config.yaml
targets: ["instrument"]
hidden_act: "relu"
drop_path: 0.1
widths: [64, 128, 256]
loss: "cross_entropy"
shampoo_beta: 0.95
max_grad_norm: 1.0
epochs: 47.5
lr_schedule: "wsd"
Rows from block 5 of a small sound classifier, named by matrix and row number. Rows with one number belong to one neuron. Each number is 500 + 40 x the weight over its row's rms, rounded and kept within 0 to 999. All counts start at 0. Numbers have three digits each.
After each neuron's rows are labels from the 100 clips, of 14976, where the neuron reaches its highest value: "peak in band" is the frequency band that holds the peak. Only what is clearly more common there than usual is listed. The data: synthesized solo parts of chorales (CocoChorales). In brackets: how many of the 100, against the usual share in percent.
# fc1: MLP up (model.blocks.5.mlp.fc1.weight, 512x128), inputs 64-95
# fc2: MLP down (model.blocks.5.mlp.fc2.weight, 128x512, transposed), outputs 64-95

fc1.363:486577504491548442541481449502372527471531516510487433497494494435467538516498442550482402467428
fc2.363:499474505521501479504580483460519459532518557451518508527468441547476499446461474447421452433424
peak in band: 2000 to 4000 Hz (100 vs 25)

fc1.136:487527495542535415486511489471585458411427482507520482468406531520452408510559460433507492527486
fc2.136:492507542532492584599476544541486499527540485474474498494523472534505481614500615509469439521482
peak in band: 0 to 250 Hz (100 vs 12.5)

fc1.313:537485466468528504509421576475596595511442535551491439568480537490497479530516504501492491553626
fc2.313:466439487484493561502469459498521429567585511515519438533490438453543401544530484566500497560544
peak in band: 0 to 250 Hz (66 vs 12.5)

fc1.190:482528514446488441519544487546521461417447443481491463546471414510470522506445434472495499494495
fc2.190:607517549506509540574492470551560479492449598490519470460495486531484473495475493449529483544505
peak in band: 0 to 250 Hz (100 vs 12.5)

fc1.387:496477536485469500488504489514490519508472455499467533551512435533512528511574501490463544494419
fc2.387:496457452556548502518455431478502555519513445538527504520451547480518546495416474536519490491516
peak in band: 0 to 250 Hz (35 vs 12.5)

fc1.139:551503542453557443496463498381510525541532531517493520499474532480432474551519550508530548533483
fc2.139:459555538526401510467505535501543471448528572574505519488545465576499520518512511526489427504420
peak in band: 0 to 250 Hz (74 vs 12.5)

fc1.162:476483586553541474502523583519487406509459507472506526502542440463503487517427589541408482484507
fc2.162:543436546568508525465477469509542456475454504486519465462555458502497511442587476571480461456435
peak in band: 1000 to 2000 Hz (47 vs 12.5)

fc1.281:489565531569564579518479521498503516479514537504449478510497498518488458559556533587428503520485
fc2.281:509447502551569519498479504458477459470493511491569432494433448469490538489466461466565510464527
peak in band: 4000 to 8000 Hz (94 vs 25)

fc1.488:448539562468533554518469499478552471493417492534525486493487441490501452487405494559541437508503
fc2.488:550455507523424527528517499553443467530506487493469471469485462528548514530488432481534476453471
peak in band: 500 to 1000 Hz (92 vs 12.5)

fc1.194:435493451550562484490498520500502534482505495472563552494544491539452513531513487584479500519497
fc2.194:529385461470508496452513499511517564434602519512479473558471530439523487530496532475519507534532
peak in band: 2000 to 4000 Hz (56 vs 25); 1000 to 2000 Hz (34 vs 12.5)

fc1.340:440524540460447525463458542456577573481505455507509449503444528529509577525493489478459484530513
fc2.340:508556439526411532512580489512521468445527550417543465454454452500465551477450480516517534515538
peak in band: 1000 to 2000 Hz (34 vs 12.5)

fc1.189:531604548485468464470534469464409518488444534430466519536472452443553507477491477588470497500521
fc2.189:537448486487433575400536484530515524464450443517423481447512430582444497499559563531539396490482
peak in band: 2000 to 4000 Hz (100 vs 25)

fc1.248:518520514404542450449474471521528434557475482539513493474406472550580533490542468541528498565488
fc2.248:511539455500536517451465526434520453469493469549511437503512471532491549534472483507519422521513
peak in band: 500 to 1000 Hz (76 vs 12.5)

fc1.175:467458506547571354502476477576444478435524445461562511495441470466409501560491445510500492475499
fc2.175:521445503455584506517477511518448523434496480525520460539443467469519529458531462516535487470418
peak in band: 0 to 250 Hz (100 vs 12.5)

fc1.140:552584569509398533494483544551562504511448493569539510502511532502464496461500460504525440464479
fc2.140:560479525440554463514467612512466476558547539507515534572494506490477527439461503457516429457508
peak in band: 4000 to 8000 Hz (97 vs 25)

fc1.373:472522539485506501468550449492573484550557543543527481479552571463519488512502545528440565510539
fc2.373:581458416578492433427467547485487514560486518459423423498457549493546446492538495452560479445494
peak in band: 500 to 1000 Hz (100 vs 12.5)

fc1.486:510495507499531544468501480500507554512473491478512493526493483466540558522553459486510490491504
fc2.486:559506528496511548531618466534466506494515484505569441491536541523508608497475491538444499504520
peak in band: 1000 to 2000 Hz (95 vs 12.5)

fc1.478:495522502464430417456455482530492559442529542489504527529434520529464513540544528575432499414548
fc2.478:498447493445444453536528492538531504510496480550541436481517547525476470457498570527493532477490
peak in band: 2000 to 4000 Hz (95 vs 25)

fc1.503:491513498507553520504558494483591493565500501489449481526465492506433462539483508540518492464532
fc2.503:503503479532497442533517451469484426517589495534525552450519523495488528536487543561414481558493
peak in band: 500 to 1000 Hz (94 vs 12.5)

fc1.330:455495511453542515546480498479517539514408436549515538464520464489577479555496499564515486435477
fc2.330:472542467500550471486568522489500552540484578445505424490434524523514472438584509492457522424582
peak in band: 250 to 500 Hz (95 vs 12.5)

fc1.104:484468515545500528532456521462503573505571533480484521518529502449598520503430462496521468530526
fc2.104:500485565465488526507542518517447548536484511488535510423525506502528553517477477492512533500545
peak in band: 2000 to 4000 Hz (54 vs 25)

fc1.86:508461512554502538542523482543516510508480507509517519502507487470477532488531531557515490500520
fc2.86:476513554491491590491560502455461459530491504502462480559540486552510589487471467518538551511475
peak in band: 4000 to 8000 Hz (100 vs 25)

fc1.236:492527483467490504527552496486547481554408546525457557478518580533543548502497463480524473527540
fc2.236:450619484534481454522474514452551433509474475481598496517486512453518487551456486492498468523528
peak in band: 500 to 1000 Hz (100 vs 12.5)

fc1.217:532543510574571496568527534522481519429532488440536508521406518515512541499499513573527494516472
fc2.217:455505468533517527552452491507456463456537472502530494479427442471543440439481508543500562506487
peak in band: 4000 to 8000 Hz (72 vs 25)

fc1.275:506475549517527533457424465490446450461466555466531522496488526569548535486390463514452454527553
fc2.275:431547555501485451514538449537480498442508467497463469489534533462459497522518507543450523476475
peak in band: 0 to 250 Hz (97 vs 12.5)

fc1.284:450512561539510463522498512560581483454514499433560426574426505506509466531506561491522459532543
fc2.284:491555532524495525483527425512432465465412491500491480463512497490470559543415519515519541511462
peak in band: 0 to 250 Hz (85 vs 12.5)

fc1.46:468520502477590494528464457536562430476505482495475518525446476521537527488455495524540519492591
fc2.46:499538544527502482527545480369556523499496528444435448526503493530468559545519521479517467484488
peak in band: 4000 to 8000 Hz (72 vs 25)

fc1.238:507492486543515501415503517444487463551432487495504499462498560551544540546468451492524483590515
fc2.238:518532525418553476457486418534490549507526464542555476550526505580485500464589473555480543508570
peak in band: 500 to 1000 Hz (100 vs 12.5)

fc1.320:537540463534494552541463572489522436458502507460490577460526448481503495489514529543441520446482
fc2.320:490496570451500483488486450522423471514445522584450476477531462464531549479568447441540576496477
peak in band: 1000 to 2000 Hz (98 vs 12.5)

fc1.169:516482454489531513533479474489589547504503511582489574436466460464505521555485522510532449512541
fc2.169:492450494507468522497478536544567522500481488511451458478518514547434490488536600551512493542466
peak in band: 500 to 1000 Hz (100 vs 12.5)

fc1.344:424440461515508472491484468504537483543540555493465552478455568483514512557487516548470498498465
fc2.344:492473503425568573514516493519482490421498497508443527510479498489448459482512584566543610462443
peak in band: 500 to 1000 Hz (100 vs 12.5)

fc1.426:451498444436475546443472507445507492464379540520487481555460525591523527496557537514483449515490
fc2.426:474546607533493546482470568559416521479439545503555460450551472486424511479505491463498456411531
peak in band: 2000 to 4000 Hz (56 vs 25); 1000 to 2000 Hz (44 vs 12.5)

fc1.493:483508569522533425524509544470519553550484495493479522552524588474507478533485547483500567497489
fc2.493:533503534482526505490481467541518507465495542498519541585512502513397518532543490462535549517459
peak in band: 500 to 1000 Hz (87 vs 12.5)

fc1.359:444476524448514499525515508523515614464463426461522510443535498438508412542571496540526538433464
fc2.359:431443513419520498468535571475510504446508488494474522452503605487525596449513533514451489463527
peak in band: 500 to 1000 Hz (92 vs 12.5)

fc1.151:539528517596582495514529504530503443482483449479529404536526475550487508564496440512475579482499
fc2.151:531564513502470472463506481472503470449467489642482448478524493539460485450580522505539499446485
peak in band: 4000 to 8000 Hz (72 vs 25)

fc1.269:486479566509479536586519515507563509503432484486555472476526521514404578502576518481520525572488
fc2.269:470543533546437501455556446511478469549459563518463507482544479499480541547506494456521574533501
peak in band: 4000 to 8000 Hz (100 vs 25)

fc1.329:480492483503562488604526498515548459420536503551508492550474459525454478505473514485531454501510
fc2.329:448472531520560452519437526523488461450500482533591464500481513542570446520492498497471456543481
peak in band: 0 to 250 Hz (47 vs 12.5)

fc1.166:542502508554561484514491577545466511513479463486470575494558539495496497493503540462518509490554
fc2.166:515506470417476537497528468451527462516536454419507492522446508527472581454513572482524530533522
peak in band: 2000 to 4000 Hz (100 vs 25)

fc1.279:436500508562559473527526535525449539526516545540496546497534487493578509515443467493512541461514
fc2.279:456485516526524522480542553588484484530560462522455530426523528449474536449439429424435480513521
peak in band: 4000 to 8000 Hz (100 vs 25)

fc1.427:501536509455491478527468448499563525499543508487492575462480477529537541553492463534514344528463
fc2.427:521477466533596510517497539583520517547549417477408472544489524492499450527512472487523466439472
peak in band: 4000 to 8000 Hz (87 vs 25)

fc1.453:493483618560527423505515508488523537474533452485474478499488528504471544536447561452445529513439
fc2.453:486443557519486543475579492504523572486419472545565483506479515505492590469503482578503527446530
peak in band: 0 to 250 Hz (100 vs 12.5)

fc1.208:458566536491517496528426532491509471479397554535496506540489482531582500502497491542464418518525
fc2.208:548489435525448480551523526504499463508458483466466548547477510489489550541473456487518511526500
peak in band: 250 to 500 Hz (100 vs 12.5)

fc1.33:524524461567515442532473489464473519448446470503496546538521473516474482544507485486524447498495
fc2.33:423489541488542416570501541498534531502505452560480484431585460591493530490517508461513506492495
peak in band: 2000 to 4000 Hz (100 vs 25)

fc1.245:547484510476494455583517475532472507464507573498486442473428504521520488556513540539539567554472
fc2.245:522466488526495483481482662551520522529482429446480583479485495474463576512481458526493408477495
peak in band: 2000 to 4000 Hz (95 vs 25)

fc1.432:486501555512544472544464532484534540502461519537547497512484476532485511553423526446556531475588
fc2.432:477442551485561534508566515502463559508556490513541560483545524564461471522482431512519476513535
peak in band: 2000 to 4000 Hz (56 vs 25)

fc1.263:420512490544507501482447493548487433579496420540472398486483493521511540488540531460476463501468
fc2.263:461522526515404420444519532574444485516480478408492506510488477509537519460478446596551525502515
peak in band: 250 to 500 Hz (97 vs 12.5)

fc1.225:489533469466527455536475537483499470516416515485503506497487506533511512538437504467488425476523
fc2.225:538518486464469424485457513526514434474541512535431508513496466531493544467487469567468515568487
peak in band: 500 to 1000 Hz (100 vs 12.5)

fc1.26:484504569533492426507514505495491465467472511527569515538551534446527533489498515479496454483547
fc2.26:507445436531504468449475514508507486500462509508474495560500458544486553515473512456440516535491
peak in band: 500 to 1000 Hz (74 vs 12.5)

fc1.93:456522517532492517467489534427481537381507557465479486518416483462482482546500566470522565524432
fc2.93:444509500480530469453564474486500451469482544470498506525542455443443525490580468455574459505469
peak in band: 0 to 250 Hz (88 vs 12.5)

fc1.420:526550520525516517503506596523626534542478487511465463509504587446497542479580456422464477537527
fc2.420:447443515548463485470484521521529518521466512494496622546555532450466478478563467517498478496461
peak in band: 4000 to 8000 Hz (100 vs 25)

fc1.261:534530525535522437485475492498481454440540512437485503567499481491508580476462510559506559523479
fc2.261:508480511419514509454521432503488540506481514572432498556568489522512530466458515520517517492457
peak in band: 1000 to 2000 Hz (100 vs 12.5)

fc1.274:488455483512476472545508495558482527457479486506518435444455538508489578524531522488477463432478
fc2.274:480504517489383469478509516532506523448487393521548516479445523492486513466512445505455500465572
peak in band: 0 to 250 Hz (100 vs 12.5)

fc1.22:525473488525481529493436542541427519458506554414512572486511425543508462514465495538569450523524
fc2.22:499572384529453580528496525523536467486509427484456554471449445555488484475577509446508512567484
peak in band: 2000 to 4000 Hz (78 vs 25)

fc1.172:529530483572505533546580454546541519533532557512465519544517486515511523556485468481505476542528
fc2.172:472457515548524482475518511471470551523486397518522462510472471497445524511508498542454539547507
peak in band: 4000 to 8000 Hz (74 vs 25)

fc1.35:486528508541517492524462517522520532525476489504485511516530491582496500472505477642501518493513
fc2.35:454513487478517490506536501444476462535566522470481431551488500477481470530564495519468502516459
peak in band: 4000 to 8000 Hz (71 vs 25)

fc1.82:485550553577521530496489491510540516401418547456489508506483561516533494565501461532462459543506
fc2.82:486563492605505474506475521506478433501512502483485509422513497515497501591462591469478443597501
peak in band: 0 to 250 Hz (100 vs 12.5)

fc1.56:494534529510526493530430509534473503501512501477611464491435501505503530530437477465471493590525
fc2.56:485546513435418457497503456502530568527475551502548482413514538484491493547454483534555552530534
peak in band: 250 to 500 Hz (97 vs 12.5)

fc1.505:483489533530491498503603505511497519532460531478544482518490473583525533529483535473532482528488
fc2.505:436458514485482530481509528516541494485498484476487562529573424479526560515478451403559467500503
peak in band: 250 to 500 Hz (77 vs 12.5)

fc1.76:487500435539460472512505426549434590550478545523545551496519532456469573480452575533482544483440
fc2.76:550587511490500533450443479466462485485575530467416508548500427565514560470473507493521448463557
peak in band: 0 to 250 Hz (99 vs 12.5)

fc1.23:554522495503440470487570504462436483520554578510502524477480474519529515503539451519579504489540
fc2.23:517427506456452488538499475502523533476507502482446551480411523467483540510436529516490487528521
peak in band: 2000 to 4000 Hz (100 vs 25)

fc1.429:516456495480538549604499452490406555475518616501502486530478449532497510564476495490500538492470
fc2.429:465512550521476533486505440475497517377419557476503488537450458533504527508533515486481442511577
peak in band: 2000 to 4000 Hz (62 vs 25)

fc1.356:491467414457477512546512489510517496478509505538495472457474556456514508605448524505477489529507
fc2.356:494523586427483530471513493471496544489531444568474551589542513503455479470494577426500584445478
peak in band: 4000 to 8000 Hz (90 vs 25)

fc1.34:476508454500527522495508482478494562499495525466486544548498470462421495489495545453503499506478
fc2.34:467517446454519495519556510559483498516445458536522516538456547550458428449462476453446473454437
peak in band: 0 to 250 Hz (99 vs 12.5)

fc1.232:478546477609515559542497454473522475547546545449542491525561519580565536531508535577468458524489
fc2.232:488514564544559492563501555432433484512472478510471474474489528559478473471552487482485444581496
peak in band: 4000 to 8000 Hz (100 vs 25)

fc1.52:378542481548501525545531584557416509477493502516508476556486540516527529524488529492532525461570
fc2.52:516458464516511461420422533452460448471496459478542567515547611511526548484575511533472512548516
peak in band: 500 to 1000 Hz (97 vs 12.5)

fc1.358:403491543440464549493504532503548434506548500563485566544553515498531607498523607527477513512551
fc2.358:508484526537541516537557530544511456441534478562480495449500567443533478515470523474496427475445
peak in band: 500 to 1000 Hz (100 vs 12.5)

fc1.298:517566500512492492473530529505503415443461557547550554522509509555535515531527531512482500541527
fc2.298:464540477415446497513499517507491489467470522428472486538486513462490552457487494560499515495509
peak in band: 2000 to 4000 Hz (100 vs 25)

fc1.94:485520444488517466478523550431564499449457510541550502454462498462453453476537483544418479504446
fc2.94:531563520469518465560537496461460534454592481526437574485489441499516511532527480470479409484506
peak in band: 0 to 250 Hz (92 vs 12.5)

fc1.474:466519474480584542510516495532548502478437535499528526414497531503505529553522481437448521465508
fc2.474:539481410509475484516488538487469453491489520474494543514476463496476529473538522444498506541433
peak in band: 500 to 1000 Hz (100 vs 12.5)

fc1.333:511529495565524498472524500471522532474416459489510556541537504512464479485480473509463522541525
fc2.333:548535508485471514439575531510488537517483437521537504513469507559473506495551508486473524454511
peak in band: 0 to 250 Hz (90 vs 12.5)

fc1.187:485484594532525465584501515537587548457502433463481415522461499490487539457424431446543473502476
fc2.187:527545462582548511519554526548426497486469571498606455462491513458472510425551411526489488494509
peak in band: 0 to 250 Hz (99 vs 12.5)

fc1.177:505514515535536494509510499475444441500474561517467489471497508551576554505475504519512537498492
fc2.177:525472514471533524476573528426544536496539442492515480445568501618507545437540507486432449535486
peak in band: 2000 to 4000 Hz (100 vs 25)

fc1.469:549453557568521481550482524457501438485519510467543465453541465526501455530545457530506421525510
fc2.469:474480551505534504477527503537514570469486505530512554471500503467505539443486477525464488571467
peak in band: 0 to 250 Hz (75 vs 12.5)

fc1.390:398508529537538556508485557513455474568470456586505529441549534561499440500558536461547479455580
fc2.390:486445493540482515440510465463481494448498519534535508568549538553524517541493519475501524504513
peak in band: 500 to 1000 Hz (100 vs 12.5)

fc1.291:420459501491501506487489554570505530417545458521476465515462527561563534529520414500438462544536
fc2.291:498523477477503505555445484561486459461551553543518471512493449568431524557499506505475524529505
peak in band: 4000 to 8000 Hz (56 vs 25); 0 to 250 Hz (44 vs 12.5)

fc1.103:483517506599512450500501550538489431502493513489538542513540490510468554571451495500495543515569
fc2.103:483425474446535515557520551504468468505470492478499550498549528568584483447534471453461528537508
peak in band: 4000 to 8000 Hz (71 vs 25)

fc1.240:477529472443483472505524441508461551499472524550477494531535541469493530461475510495490494478491
fc2.240:486497518533456517509487472439492540516515467470499471583497531465524474512432454454519454443389
peak in band: 500 to 1000 Hz (77 vs 12.5)

fc1.147:458468588528520507610500483552511479498484554451511511432513512463555470529512533448524555484474
fc2.147:490529508551550420503521433492581500403410484519520462549466529482443523577476494509500486456500
peak in band: 250 to 500 Hz (98 vs 12.5)

fc1.482:487597596473477520547527522515433488569485597569527494516497517469461495478589545516546547540523
fc2.482:408475449509456544447505437524477493583474523556571503502475510479544572468436520505480488467512
peak in band: 500 to 1000 Hz (55 vs 12.5); 250 to 500 Hz (45 vs 12.5)

fc1.371:468512480491564457460541504613449492552477544549480531539436569469525511531505430494413503475590
fc2.371:499538524444506460519576410444516559514520509534554535472517462486479476485480569477513498476507
peak in band: 2000 to 4000 Hz (100 vs 25)

fc1.71:534541528519501503449535528433481499511474578531463573458457494544549530467472463491512502500478
fc2.71:533498513445468547511475468520475489514587411491477557528465532498447567496475531490451491545504
peak in band: 2000 to 4000 Hz (100 vs 25)

fc1.299:455571465491497522517460517422535491515529498573478522530500506511565567514524532504466528494486
fc2.299:460555445473519483506531533572539515487480470584530492476508509449475485456457543528520508457539
peak in band: 500 to 1000 Hz (100 vs 12.5)

fc1.66:432469493536498457490458546452505508520507585459503559516519501434525521517464444548527485491489
fc2.66:504522469527551518592477493524475510518468489617502541531418480470574471590477470572532448473477
peak in band: 2000 to 4000 Hz (59 vs 25); 1000 to 2000 Hz (32 vs 12.5)

fc1.389:515504543477540518484527548453580551446457561478524559554465510490580488461471496442485441567468
fc2.389:562458470509450484480493531464541461485424411472533511531522550491492449511526523522568382523449
peak in band: 2000 to 4000 Hz (78 vs 25)

fc1.452:515466541548480460489496549500529620483494532520442523540448396475458557506413526524538496537470
fc2.452:482470431493506460526525495529486511490494538565507490471517519458529524493498471499523508441536
peak in band: 0 to 250 Hz (100 vs 12.5)

fc1.95:516559558572514553528569532502543465479495514523455447515527512477528536512502503409384552542489
fc2.95:502527512480449513476506501486545499495477517490508555541531557486477512426476488568446523485472
peak in band: 2000 to 4000 Hz (97 vs 25)

fc1.476:529454479462483526556460527503557536483523495534575489531582459531497440544524508545553504530532
fc2.476:507576550514574582478570466433416472534458459390511495458404490508483523514488495462538456461478
peak in band: 4000 to 8000 Hz (100 vs 25)

fc1.380:457534546535456524532469535512508566547465493480539494506513416495470626529470459544595503484529
fc2.380:511485557490479535449457521446465485528481481450462482446515441537490577420491473481576502534522
peak in band: 4000 to 8000 Hz (100 vs 25)

fc1.308:508530506516540492535447460470506481501551575471460537522497580502531527480459519477540563483436
fc2.308:535428475521456460449486483502537560511513527517503538481449533526558636484525485514495469494571
peak in band: 2000 to 4000 Hz (100 vs 25)

fc1.37:485471539545509498544554448480454421545566550497459524493525473493514494601567477470516454510515
fc2.37:433445472493472607507485544550468538512519563464491501528546529484500527460437479500497493476499
peak in band: 0 to 250 Hz (80 vs 12.5)

fc1.391:527634488533510490474457476392595548511546526478521546504437428513524528531544448512532491518481
fc2.391:423483447446498459512561563486464545544463455475507607451433483451490498543545493528457465525508
peak in band: 0 to 250 Hz (99 vs 12.5)

fc1.14:576559582560591495473478529493564495524491539554516493479514492520510463428563509556472510496518
fc2.14:499435487509477486545418435449487478494490508447514520521538533481513411515536463457513452522433
peak in band: 2000 to 4000 Hz (100 vs 25)

fc1.280:508557481517510446580503462526515508523476563512541515452572501479501555587512493470474487504490
fc2.280:498515497507455442454512556515429527486555579474474469481488480563464508470527479444481447477493
peak in band: 500 to 1000 Hz (100 vs 12.5)

fc1.416:456494522463515534514449496479469486460480595521522484495547522565489558537551492515526543510494
fc2.416:526481504538439505555502509493514481501466473515530464507465564493539492577571507507443509489505
peak in band: 0 to 250 Hz (100 vs 12.5)

fc1.24:476495530412534546550475481503554479532523520503448576516471495490471536539486521516519473499524
fc2.24:490544479515555500515484593542500442504518522529471485601457492503494518505515541546499569476456
peak in band: 4000 to 8000 Hz (100 vs 25)

fc1.183:436522485494474420542556544460466443452548456593553476498466446484544531481551463469465463476488
fc2.183:537457506510463554454500521472465436474565477516560526443564523539514487458456446423570486443481
peak in band: 500 to 1000 Hz (86 vs 12.5)

fc1.135:480465537450559413505483521421487532541500517502542485508531504541514508449548469476431494541516
fc2.135:531517435511507442464483460443519514541433476447462492512512493532605500445498516507517464520537
peak in band: 0 to 250 Hz (72 vs 12.5)

fc1.499:502506490493466524531519475483375459531434473486496497516517536501499502564508486499526569444498
fc2.499:452450435497425468470525453500508518561474524484531497460539513505422469558510590442565483479545
peak in band: 4000 to 8000 Hz (98 vs 25)

fc1.96:525535487483565505480554535535517496480546546428490565469500493526509537483447471488534469531548
fc2.96:528474488458498509490481511467508473454457459477471529462460490602423525507492497475517525515607
peak in band: 2000 to 4000 Hz (100 vs 25)

fc1.368:511512533509505550555514500526531511442358504483477513517500449557495508495518564496511506502594
fc2.368:476518501488525578523503468481507515500420528471461460430495529492487568492529528493502418479571
peak in band: 4000 to 8000 Hz (100 vs 25)

fc1.230:504550522534547558500491531537444525522437481472608507522519457400489575483502495489465506498419
fc2.230:514440457473565562493548444534501528563490407466535496514493441519497572458474535530493500450458
peak in band: 2000 to 4000 Hz (100 vs 25)

fc1.216:493494466543539542523475491511447459561473463546596467509472484469473507416506423492494463458505
fc2.216:505497511435531453511540601525529481516495469455485558556574498535467535517494548542473512508457
peak in band: 2000 to 4000 Hz (92 vs 25)

fc1.10:451478461530562508474500551501480492516499580519559389485514487410491516531487522410497508616514
fc2.10:510528473439501448594545561504473498502511568507521477463487452549487552511536464506537502531541
peak in band: 500 to 1000 Hz (100 vs 12.5)

fc1.383:558435465462513445493523612487462496445523504509494470530521493479537507584528433445516508477487
fc2.383:444501480401463582522449488493531498518484566421485536570515476449503564564513479537514537480444
peak in band: 0 to 250 Hz (44 vs 12.5)

fc1.67:462480512488439504525481488517512475526474582531498500553519487586450559509531544479457526469499
fc2.67:473549445504474561480464501576473448554489495521474508435436464464570492486507511506489487520514
peak in band: 2000 to 4000 Hz (100 vs 25)

fc1.231:519535535507499543470475517493490516414546555461464605549497452483449528552562473458499430460529
fc2.231:454507458489482499527500537541509541414516494453510456506519518520451502516435504446459564433567
peak in band: 0 to 250 Hz (91 vs 12.5)

fc1.372:494462524519535507526466519580495526517484527437530506461548481473489428472502466577501501455519
fc2.372:486519567561474496478539438477546531484557441397505530456466459510542508511497438456475488517424
peak in band: 2000 to 4000 Hz (56 vs 25)

fc1.295:509625487522441426540540598493520466523465468579518469479474533587495546473473463464532485507510
fc2.295:530533493557421514429470480497425407464501498463465521505485515493476498488443435492506502473538
peak in band: 250 to 500 Hz (100 vs 12.5)

fc1.171:600470472504484488516473485523579511512494525415495587439447457493522561461484479524535455586478
fc2.171:536479521502560529514464559500450481517530527524519524460515503523468516551501477457469447487516
peak in band: 2000 to 4000 Hz (89 vs 25)

fc1.408:525470460494582444564463429530565502493541512538523540515480483547524541501498493491468556497492
fc2.408:495529496532587455580509493490498519475571475478564525465426500544466497503514497481518456498464
peak in band: 2000 to 4000 Hz (81 vs 25)

fc1.385:437498527586435523551534432441560507529504465456502494498455526505577483479495469503432594493580
fc2.385:448477408537565515475506548570500442506518474485415520526513488493513572477592509485489472481485
peak in band: 4000 to 8000 Hz (100 vs 25)

fc1.1:466456516470518489488472522559478508508537491496564515451489512530472495575533569522515563465538
fc2.1:480429479514487528456550418493482448495382500457461532508470479488478480511499498520510479419446
peak in band: 1000 to 2000 Hz (45 vs 12.5)

fc1.200:476516404563502464505520450532469480457547459523483491502454509535453483457561495519520504513497
fc2.200:436511444511434512450487475518509493499549517512441432488516522504553529522520537465520457544505
peak in band: 2000 to 4000 Hz (100 vs 25)

fc1.292:519507498489505490548520530488525522542486496485468520532518555504525499526517502518438535537474
fc2.292:545514445479549494534525489470453483532522541501502505508458448494508527530474513606424523572500
peak in band: 4000 to 8000 Hz (87 vs 25)

fc1.433:468561414512522455522505517513441485476485546466518526431547575425508533503485416591481510480534
fc2.433:488489456495524407493561512509484549540533474431469525556486452517481446454496516510391514482482
peak in band: 2000 to 4000 Hz (88 vs 25)

fc1.220:470513509522518481476469472501538547549480457551458460484480493525542471476550519454465540417459
fc2.220:512565466513520520392492500536569527526552456542465484571428509516485552540517522460535476479430
peak in band: 0 to 250 Hz (79 vs 12.5)